Rows from block 2, named by matrix and row number. Rows with one number belong to one neuron. Each number is 500 + 40 x the weight over its row's rms, rounded and kept within 0 to 999. All counts start at 0. Numbers have three digits each. After the name is the row's rms in percent of the matrix's.
# fc1: MLP up (model.blocks.2.mlp.fc1.weight, 512x256), inputs 0-85
# fc2: MLP down (model.blocks.2.mlp.fc2.weight, 256x512, transposed), outputs 0-85
fc1.335 152:509443507502544483463500478485487426494518448464499552480431484584455387512474521505478517550473413434469558549516503491508467527467479513549604529509504542456493518461471580494489503544539585579488473494461441516518461444570498425546485545509427596465454516
fc1.337 163:536563466463509522425521544523553559467504481482545447559520411509538475487599567503470527490489489508499495503471505441419535488503512550543510505523472513545533512541502519508481507493396499440496514382552466482512503465462487496439526505485506503487489506
fc1.338 132:443474502530478453464507501510482486510400470484500481489508485529555391538532521514469459518478480457466508542482455474480460592466485516493522509486433519473466524474516588420520504493480504610425549445503483551546461526565493527486493526414399539509456538
fc1.339 134:542448536519568430578504559450502511546512455481513590444464454571461490555485418512484457482486474477506599507516550491449522528536508482481534493461472463468494504460523471555523513444544509504572488370424533558475503518540446455460442499569451506432517526
fc1.341 132:507567441455510527422529550498572540455473496489531458574509445511517488455555553515469533478506476457491490482464511431412494514495478515539496430548519540531572489576488496528495512498429513428479550421537448500506487451467501468430497526524503525495499537
fc1.343 123:528482543446512535552539546424499507567431514485499536458406505522524489474483479584503515487558473508481523472529538507516538577537434513458517482486412466490486583445480466548588480465516498516524528495420477562443473492517532563509460514573451458415488544
fc1.344 129:472422476465483517543539460478494512461504592530502543504470468477517503514459459507487535517427456648488530579485556343473532497600473475443472539486498441456521558517499524479522512476481476564554415452477499516537588512443512500524539505398519393501508428
fc1.345 123:529494493504583503499522467477507502434483530421481553496438520534508421520540504529495494547425508565541568574512547459510496512542494591561525525490515507542464514518545584483499515517460516466480503526481525515572506506514516437508486507465478484484531518
fc1.347 171:508467494502498476507540522469471488460477482487462536494496489504423463514564463516466502546435401482462517502516576486512516492523502482450562505482532530531430545464533568524499522459491535537459439457460519446470537539524496440518558486468503539499471449
fc1.348 165:557526523527562488443518483532545564499525520416493459562523438500500469522542549502483525583538502490525519512501541524442533479517511556559503472545521531548494475585552539488507491527438499469504534409570505456542531440491447502466536483517560515533498529
fc1.349 131:565484531526516458498519518538571504570511461554482447496529477485395518515511428504498470488597515460555448460522462519434527542485464581520520483462491551465584496541455412512484506501494505412524586462550510518480440479544490478481475544600454538501463516
fc1.352 107:510513506526548393525581550500497501531506421538519548471482456516498486491513394488485494441437501505457518567509509475507478508462472485507532531477502481469512616459478490476528506466466509426525549404465532532467491561489509487498467518536448478404507505
fc1.354 116:492543387491493471465569474508484528524494533504483465589536402492529487527494491503464546492504495524494479494451466500494471477492515513502500443585478532478558591507483522471498509495566495515496478365484538495453502475533470553581552504460495501512498428
fc1.355 153:490528478483574493485549450474479508457497557456445555553423491508443473506484533534448548528511439513475487485511514510522477466559483495492511521588526544510593569559496554533511510533512537507452470499502495477551509497548526463562542506461530522518481466
fc1.356 148:515543497525503447464566531503518440501528459553549470496502475556472515498518484518476497392527524509544530575468543523539493558475488482553508469482543508497526552482511510534523508509534491431523485455467495555468543482481486451517423529519436481438581558
fc1.357 146:475562514519503466437533440537512519498450473445456461507500493496487421509578540479443485544505487494505510542479509514487568517503475542522517447524462538540494541541595519433542478450438516457458557481561503506568511439508498487499571495468500506520477501
fc1.359 141:487426508507531477568476509525605485565553455505459465513511471508444522507455436467502494439542512455540470527470450538506510534503469553472545523452453440446551477533453397471476515524556491511605501484536469494529485486565479462499430525598488565511506433
fc1.362 154:493481504515502461562524491533509540555499481510443483495509429478449498536449454484503479507507509494494473429485416463442456509508502561472501524496448473401558540530471415414485528439479491551564554436608501549571432559550500522487467521487445503515440493
fc1.365 184:525544531516462488496501467517513548515496464547544485470474511527518551514525544490523503558563546557440517428529503555558492557449504496567517492441530491446451500421521440466477513500536530488529464492453566391512451523409482518504530512583525488466566557
fc1.366 136:478436508519594467543556540432495491515476538452495596485501449575448507543473432530480485459443458454524613544509556527453503531518523497504497517534465545473516508456523549514505509470567492501543465424400518538460589517580453450486474512548504531480589527
fc1.367 163:460555494535474490425459458477482531471389507472434514502402511548535457520515549507501493556509499550454494497507449532540469519478378519546486509516516501493541472541544520451514501529486606513436499496529533437562467498464484516519559547476503488547494491
fc1.368 154:486500492452440555486554472531522524517517519534505478523519544481523491482542562506509534433561446481442480405460502492531531517559495481442492480479424418498500544541444467555483513503491470525512514554539524457464434526484557599540518498518527503487499540
fc1.370 140:493524524480483483573552464520539521522494486460470450473498473478513513537486548517457518507513557519440459447486527443453480550541503554486574502452408509426506581443501456469478525404495509522545465490538545539519422488548533505527548552464443494422434516
fc1.371 011:558524463511549482535476486429580477511448499477444512519451496577466424522514490554444488522457468511469608507405527456476425568545452504527546532548506502467544515514547526497557604500511554513504519469510484531520483528568488499527493599516475489450494548
fc1.372 130:549486547439580545530430509465490450525464496460523556451424485488525488481494454559499478523450537449498513560549559505419489549476477505522499515481517515518518492471540579486569472461451510463445519461449455528543526476529538487456504503502445505433484517
fc1.373 138:600562507442496549452470490455520447472523471510523482487398529494459517423544533562484536496539464493542555542511573517524602532518437520595528486540562518527527491558534529542566503496504530414495532543489440518485531453471559500495478507563519532411580552
fc1.374 138:477452532489557486563505486423506518524479551427479520484505486544481466481497503521468507500468473477542451545516527539506450573498482494442491538443504540527551494479476596476471513529489472583483443464470489410522535443512490471492490512447497475548450406
fc1.375 129:480568524496570498573525508481572512483510469414513440550492445494479543502480539475408534463483515538525485536424551515495511542539428543500631482495497551493517525524497488531504503437539510480575449450496448511482503464516499399534434521539491460424507433
fc1.376 119:497507511522489429475534544502502466468482477462452528461486340560499418535521528493464498498481476468523545529490522491408554499523498501485509548505446480502512510505538538476521486431481512511485497310498494525543521466536442508445521503455470547473468496
fc1.378 060:582506484448515513504496501443525507556422529475481500506424503519514478469509482563441504531502531468481512474486515479413535543556422551546570394531507531514534525515546494491559529509492553466478533498441500483483499493522530558508549560568499523455510517
fc1.382 166:504554500504469477538542495497510554589464564432474475512512503472525518501503531558468492529563519557532473456494515531499590478597507531445483508450466436574505522489549490489512508409454472541493495476520548418471532528455498605482583491456541442469470453
fc1.383 187:586526501491603551476505464536527519433548442432476500548527464483496470498571511476528543564427530530565496553523530498485499470479519572593488486456498529544473484566536531420485479468428479423487534514571461490561545469509478428510488473476525512510499483
fc1.384 119:504418524484461494492528543506504438470489476528479514477505410544442453531513425473481529484456493469535562564498535480415585547513483495485536536486452466483478512482511540445499501510459502450536458374455494505562511475548472459453498526527472547517501481
fc1.385 159:563458520506458491508512485490470530556478560559517551472489501459496448505483428551491498552477516594441541524517541389461503475596498453474482513539529505474525509469533514496518491524478503524486489476464519517492506451440493592479566511440498430464471482
fc1.386 151:436560535507516482466512469521512499493474427472494470487444432548515449521469505449503507524470464568553493567496496549522525506476487478497480489499524533511504501509585469428518475450499553523486514411522520427533560447427468487473492489473483467558503389
fc1.388 148:482491353543488443479413564466520510475470471519466483555520525546497479568564498503465436460476499503506513486362446504509480537488505507473499472449494488467494455478496524485532540488451518510466491459498541476485549554487450503471457525475482522519531461
fc2.335 172:512573529577530480578451443544502532506578539479502510556480536485536581544472519471509491452515508632475497477494529528531480454545510449445464498519491409512497429560545444509481487501528545454561466533562525506569501467445473562541457478559566372525570531
fc2.337 146:464478380519500531489505560468460470501473526514468537558556535497491533521464477468546481550487540456545512475438433566546503438500550456478457471541541513508470428482522529524453519539565570520447536583472545523434535550486473542482455477493467490560530571
fc2.338 142:518543495529525487532498485471542568506501504559517564544511542514441601534458447498491467481533495598486513446437485532513560481523490465482505524507545496487470496527486433515535522490557585424580434508480562427469495512415512477549527547589580441458583504
fc2.339 150:504584401505510486468524535472505526515443473454424462556532477511506451520496514495475487523492533591517484528437405494485468464470497577487479491508516512477520506556552499442525492478513491529451517476528521463461545536495500550502513523442491486532523409
fc2.341 119:450452370506506502520521556469450517549478477498502566544555514523500511556497453466563490541499527490545507498457429574538502440514573480468488502491531502521460464424510550511454503549565570525454512560443568495445496558471466492498489487480445484519526530
fc2.343 111:504486464562483497448474454522537508505532523520545486605510511527509519515517512507456489489481528536515543524413537467483525518495468520527521488513483507509508463558554509460515561515490534493536450522600503458549559475472487491537510527510531489545565493
fc2.344 137:498540460530517457497551523490509469474476393484435454501510475558457474540523516470463493465482509437515503522458447550482497465443529561553526500496526508479494496487495492459464518470524489464468486456492530426494523535567469455498501540545480622544520455
fc2.345 108:438438450484467574553535459504499516574485496594561504580494482514512561517436470469483574477532462403454496463453452487526436480397515450448457520514564515429513512508473513459536508466548571601491453503512495524521508507515531494558475529523501522542489485
fc2.347 196:495525535519556465567532502498511587579482516438496498470511495517581517545475487489486483435529556609492514463465472509474468506527546479487489566506467450502463517507517418476494508468520543528586595453507535593487492490494481565500399494559534378503548512
fc2.348 152:502450453498508503549478555448482462582431498528484585495491509532555525538492437459519463517474534517523535489448442504516453482489511470413496517474454448498446458450491472513483529519493591530476538490440533511458454569467481579474419526512417427522528547
fc2.349 134:456474491515535466545551507469455499448504584431498563503538483464616498516495503532492502501458450565451539478499536379475461485551541423421473513507453420522473493509583555511524465486496569560485396461476520464502522497466461547475588443425559428522502501
fc2.352 109:440444415509475452519598525496439503542494536543463541535570469455504511518484444478525526514461492498571486489476422490528504417472578513398458483474467462493480527473513567488459496516506446520450466472503572492461582565525487580481554465450471556550509473
fc2.354 115:506469455544512449533573499510486479524498503479497510525520490510550517566504522439479485601522490484505512487463414526537536424481544521507571493464456502499495504483573557453506559475488567551427545472500578482511480571529468521519536504474478495509485551
fc2.355 162:502481549582515422484426436557468509510606505482518536525469489461530506504465467468555475527464521457523482539565545536543466466476497462503451476486500485539440413524490523534457447567518520523476523498558444517567532438507420518529490446507525497514532497
fc2.356 165:500434486478508490568568527496484606577496544507491531489538484480524511513506473500487523545533442515476487427496485408485492464505569469425519590429430487494483528463504468489468543456480560593505486475499543456472471525466498505468568500507524436503417541
fc2.357 144:509424519533529473565520441519492551489575560516470564555489489475448554522416474496486495413520533514452497470485515431525474453537517429481494581506568422448533520514457500547516523478575559534556451483502511545517518490513493506570456468576562440480572514
fc2.359 152:478579511540490435448508521452458492452469581493471523449502511455567472525480540566486448483487451611456488485529553383517472458585553471469484497537544531500492478489544540557502492471529523526405469473441530511467536496494450565499601459412542440490509459
fc2.362 146:532509496535543469485544502476524499504513504464552500564551499505548512546526507515471490508541450537494554481454527520499521475527519483489531481465572545559430514548531554531556511485515616503470443460487563410460560451430484479507536471527593437480582515
fc2.365 159:466479468519488495461483463554498472494522537528412436561534509511440467499503515500436481438520499469454483452422472421481488488515506497476505473541467553435562538530524483453520521468519492514505510521600485576517522531601552481550542512474554506527403503
fc2.366 142:535561445500497484493538522489495526544453441515504464533516459494524494531480489462490505574500505599482463456456420479498510447498518496476549475475481515481502521521558444456528497469532565517461505463504540484463448541463507531526566533457490460515418490
fc2.367 150:530428456494542540541512455543499513483536537517484455608506444473479581491446501437503580479494501383529484478499466469524479448435524459515461500525527513486507482538520464472501465463544540477549469484555423595525545493611483462572466477540538526537472510
fc2.368 125:492501447421503671477507570492479543478501431522483502489517493503476442465508481492514491505453469569561492515504477422517546476495530555472528537442485452522451498431471509514465519493473427501485527550471495424464524546453508500409458505418444554497448437
fc2.370 136:504470536499544459507538467513487562505521519471550545482487468528474527518519490493496540581506432538476549457506527561496510486506539491528543558534616538540495558482555584468490526510516601502487496451490554394536547495418518452510524487592566468504553553
fc2.371 008:449540498435486584559590494476486492445489496461569555483502517515573566462506503535502521473524470515450478427494501510461509532403476428501477499523532514499556539486482502506535518527475593415480479567489473524527477474473571446520518517607471470495498489
fc2.372 121:483507354450526563501511537494528483452512422545487507558496460528514454464515505488484525425496489552538514520455472389476466489465483562513551505485491437474553489514506513510499559482504499459495500508545440470485497544510500495478442526508472530498525441
fc2.373 123:414436478506545438508553505478518532517490463458452494557560527522477409509480450538473491455445430522542478561468511440498526494533526538427528556460494517514505563477480518476503504487540507543482538560472568494466558509525521453533495487413511507500501427
fc2.374 164:528569469489475505417539555460475434452500399543500529486511484451510494481511484560534488516492525520486521518524542443465528490511527505613548438577524466463472474470506460569471475515506549412467571493444488576463459482496460535452514485552450558376544511
fc2.375 135:510476546480467509507538458562437440511523530559528490477467429512503520531480469444493566546515485467414530418489472475476446458444556450532526466532469512454526535468582543458480537510491554527435515445569486501578438535524500533515543501543498553545436569
fc2.376 136:491518440477539503451500558486439582531459537522540474498577539502525560496525551527516458500526511555455471425454420513475473449550574492499476517520492482556491542462559477543468529597522495453533490547474583499435471607490574523502517481561550501521547540
fc2.378 055:460494415468491509527560539473499483510542415505418522486506455467522463484452511529512516470521461492498451463484530409518384471517519517477559525471505495416472518486459441539451545505564579516434503498492481542485414509579464468472475503547459592464486483
fc2.382 174:526409531491550475481533488498496490481483418543542536458457476548521485525483438458503518540485481472468570449496469426500441532479497456544600538515508576437421544463500505472500540532536572521531555456465516628500429494584509448550435539570498562501499568
fc2.383 127:501477482480512631514467466506524502508481477528511508564488564531465468511514454489429489545458454521459554545394496426516499521517481542506540497489537539502476508521495513464546554439470482552467526574527533493512508508530599494565527533467519550470522439
fc2.384 117:505598454510534500499485559449507565522454545448503503503517516510552523485515563487532504475467489590539489433484499441494496484513533505474496586510450505525489407504555477563446490490491555503479546510464493564444488481489439569453454486462473399542542546
fc2.385 180:473505436488515502518516530488510495488490421487508465532534494528524544479490544484492521432524484381525447495445446557496502491449518528514531470457483504527477513489444505502494518489534567503505504504478492514455490548566520424504446522579525618502530515
fc2.386 160:502422517576537455534474493473507444515473523538453533484518542508460497551491442528489457391470527405438521489470504403478381537530498472461461498492497446448527447518422499535495554521568491497508486492488530606494502510604469527523437524546518525500532479
fc2.388 173:471507446494488588515457436542560448494551460534455543566506524518506478414508464488459577441442500452485507550432538486510454522435441453463448485456545504431520468560455478491522523441534520499446534555566415444540525453439569462554470525480523459489492466