{"arch": "mlp", "layers": 6, "norm_position": "pre", "activation": "squared_relu", "inner_norm": false, "drop_path": 0.15, "shared_expert": false, "grad_clip": 1.0, "epochs": 141.2, "warmup_steps": 1200}
Rows from block 2 of a small image classifier, named by matrix and row number. Rows with one number belong to one neuron. Each number is 500 + 40 x the weight over its row's rms, rounded and kept within 0 to 999. All counts start at 0. Numbers have three digits each.
After each neuron's rows are labels from the 100 images, of 14976, where the neuron reaches its highest value: "responds to" is what is common among them. Only what is clearly more common there than usual is listed. The data: Sentinel-2 satellite tiles (TerraMesh). In brackets: how many of the 100.
# fc1: MLP up (model.blocks.2.mlp.fc1.weight, 512x256), inputs 86-171
# fc2: MLP down (model.blocks.2.mlp.fc2.weight, 256x512, transposed), outputs 86-171

fc1.289:488493483519514549481526488447532455417511488435582477475495513452539498546571472551528477502505487542510489497514510485459515595541473555597553448518549560489624502552501501550507524477526473541539533545514467522518471500494483521502495421392455530483501515
fc2.289:531460472496531406497522479500423459508467464575449539513486451491524492506470467476429491548557502461469532484550514528466513525504527477537466522481481500547528522497563424497491494555508450551506533505520558507495493480544498432536512590505510471488459509
responds to: bare ground (63); main land cover: bare ground (43)

fc1.329:450488464427494505502488507444447400507512475523533446505476434497493449548458519515433530515487492538568544507492460445530549447510539493576490482493510533412519488449563526510491502581500507472560495506497411500486487516447482541448521469522507482489521483
fc2.329:439504451482555449499473470553500487423416446426519513472536508474488481467555499515483441516514520518507518516498489479523547524488475553509558526469419589573514488543478427507548530484498416490464588532541508478558475505517523460516514561446560516465510526
responds to: bare ground (76); main land cover: bare ground (52)

fc1.247:514489514515501513416500472493487409484498473479551466531527505502577552560550492443496470495589506610514513444521548419486503479556542494489486482497501549432547514614491446515519596429497426473546502584504453535513484434466453549471522400474462515483476544
fc2.247:488535490435491416559511535527535565526502490505492498526478468537501536412478573510509548533471488452555460517465494562473493466449458435544481481515445430517503518481508517485486417532452554518441484421478556535421550552517498480532525573571510468496495462
responds to: snow or ice (87); main land cover: snow or ice (86)

fc1.367:479497482499555510489408530516479442491487461470501490532522490510448403526523482480441456489482473488529527527499471478571564501471449578515501475459452596477512384446516490543455511528531545465494517500544403479487403494515511509590501569551601521477507406
fc2.367:519484514535480525517515530480523493545524504559471542465446504516486496496490526540537535490513522483494470462518465503501540506503576501581467548473429437542465570527522508473546500508500455490428463508505450429505581537439449457414506440441462449510478508
responds to: water (72); main land cover: water (45)

fc1.333:519521420404517462516522446507433540444458496482484519536537579485516509548479486492465401516566494606505536543508539526536485503491537452505498492496462489569515424501528484588500494528556513509502550483564532540520505515599572445558531483482464502480499563
fc2.333:494513494570453559519496504472493518529540501563465398502470470472454520476521516473504594500492489426535517496556494491490443512484464473506507456532510483548475541475508520480496497548454449526503472532468518562502491457534480494439448486515477525477461471
responds to: snow or ice (78); main land cover: snow or ice (47)

fc1.1:436527509475507517503546523565472505481506436527518544457557539486531564457530436548562517525503432521489501539487504520548513496489414479500540518474478485534465514481529512522489548512489483458419580517495553531586491489554553539479534495430456526500539534
fc2.1:523495504458505399508450499533543513543501575458460543439484437517495462482407429507490570453495573498543476494534501513553514506503555535573531525404477484511439488497451458469525538471430499447423463503474500441583549466482455488526491546570490480517542477
responds to: water (88); main land cover: water (74)

fc1.300:530467509505561521378485516473533454444475514456516502466509540477462455534492458531466469435511495465454488492518485496489512568580461506638556511491555502509504497491521435496514607478608526470489487612525436449583478481484507492542494494519518486481487435
fc2.300:500574525498467537548449529585568466483488506466460543445476551547435443501496548547440552512467476460464461507444439462532566461477540565538448572463415558509508494503479527454585468521474514491454530497451468460494534564457482499509567483504546455478507507
responds to: bare ground (57); main land cover: bare ground (42)

fc1.359:594495469555493577509564486545557523450524486492575443500477458457496474478503506541539541555471537439504496523486452531456461546513500508583500484529506506508497541477476546491508499516554571540462432523496460521502501518471492510441498430427435466492446507
fc2.359:391548520498542440482466541528502486483450475462451494523550546476496507544517536440514485511486449518439504490463519501467482478519442479478518496496508522466550461529548456484502479479492479544508510513535523528478475463503516549531506530557563506510451487
responds to: snow or ice (65); main land cover: snow or ice (39)

fc1.437:509495476515561516393497539476546434448420514489466495480473490510453471509523549522472490483487528446448481472463480493452522498537529536653525541483544500497553497548556496477525523433545479490498493578537468435560496501477501510468511484501561511495435504
fc2.437:446573503486483479578480478592463501493510501406465546464480517529543553510538533468533475477523510515531506537459488543568565451429473507553506480475428529476494416457467563504540420491467470448426503393486584509442509541527500513601601529495524567500488551
responds to: bare ground (85); main land cover: bare ground (69)

fc1.493:475500487514507469510491477545475479500519500464513506530515426523473465463484434498463483493480496459520504576529464515566556545481436593500495486492455559526505409439524510508512523528546523468494535485506485538485460523524514482634527527543574571466568459
fc2.493:513522470535555491532532509484494473460465438595454550521531497491516517548546525564466473545467459501479491575430501451491549498486525497481477521403450501480538534535510498475540479554495462530510530482527502457556524526497572464461518478437540521517422491
responds to: water (73); main land cover: water (56)

fc1.252:494535492503580533477497462465518476467485455497471527544509466476494445576525501531438470529494584506542486459478503489409458506473518483506470460502566614466602519455487470512468485496467490534530466521463473561510440477532474488484465541453558566478468441
fc2.252:527483510558497462489554541509533466539499509526460535535459504464521547395537468487530573513486442487523480519508555555458506535486517498547546537467476413480571518563512457482514497458466490514465531504487521519525559466532518482495482433552463515511491510
responds to: snow or ice (86); main land cover: snow or ice (84)

fc1.438:502513481438520500493530541566525517487493509420528501554529519463499471487525397464508505499504518589525540470582537498492472528546458475489575497480455499519539432496467469514495596485492515504489537541521479571612479429543508449604408494524471507502491472
fc2.438:470485530490470465491462550505551504538466545460487548421480531532542472475472437496545564471473481545462458524485499542548496503498502546544555535405502491467437439537452489493505551471440514445451515536483472463580522472480495536498501515535493474562547531
responds to: water (86); main land cover: water (78)

fc1.259:495468494517498519495481440462515462490510459533534451524488536484589496496514499557475518520592459499533475478479473525490468499459552516515496442544562510417511498478468572491475474558487499488532524488477491509483502450463479562496524531459443506475545548
fc2.259:476586480482520459510494548478507477495512453484458547463519430488394541442534428488510538503498525472539508503560496503497531525542387477546574554472474511524530489482511491473566567530448493466508525559496538516581518505540547459490513498535504529468541453
responds to: bare ground (52); snow or ice (50); main land cover: snow or ice (41)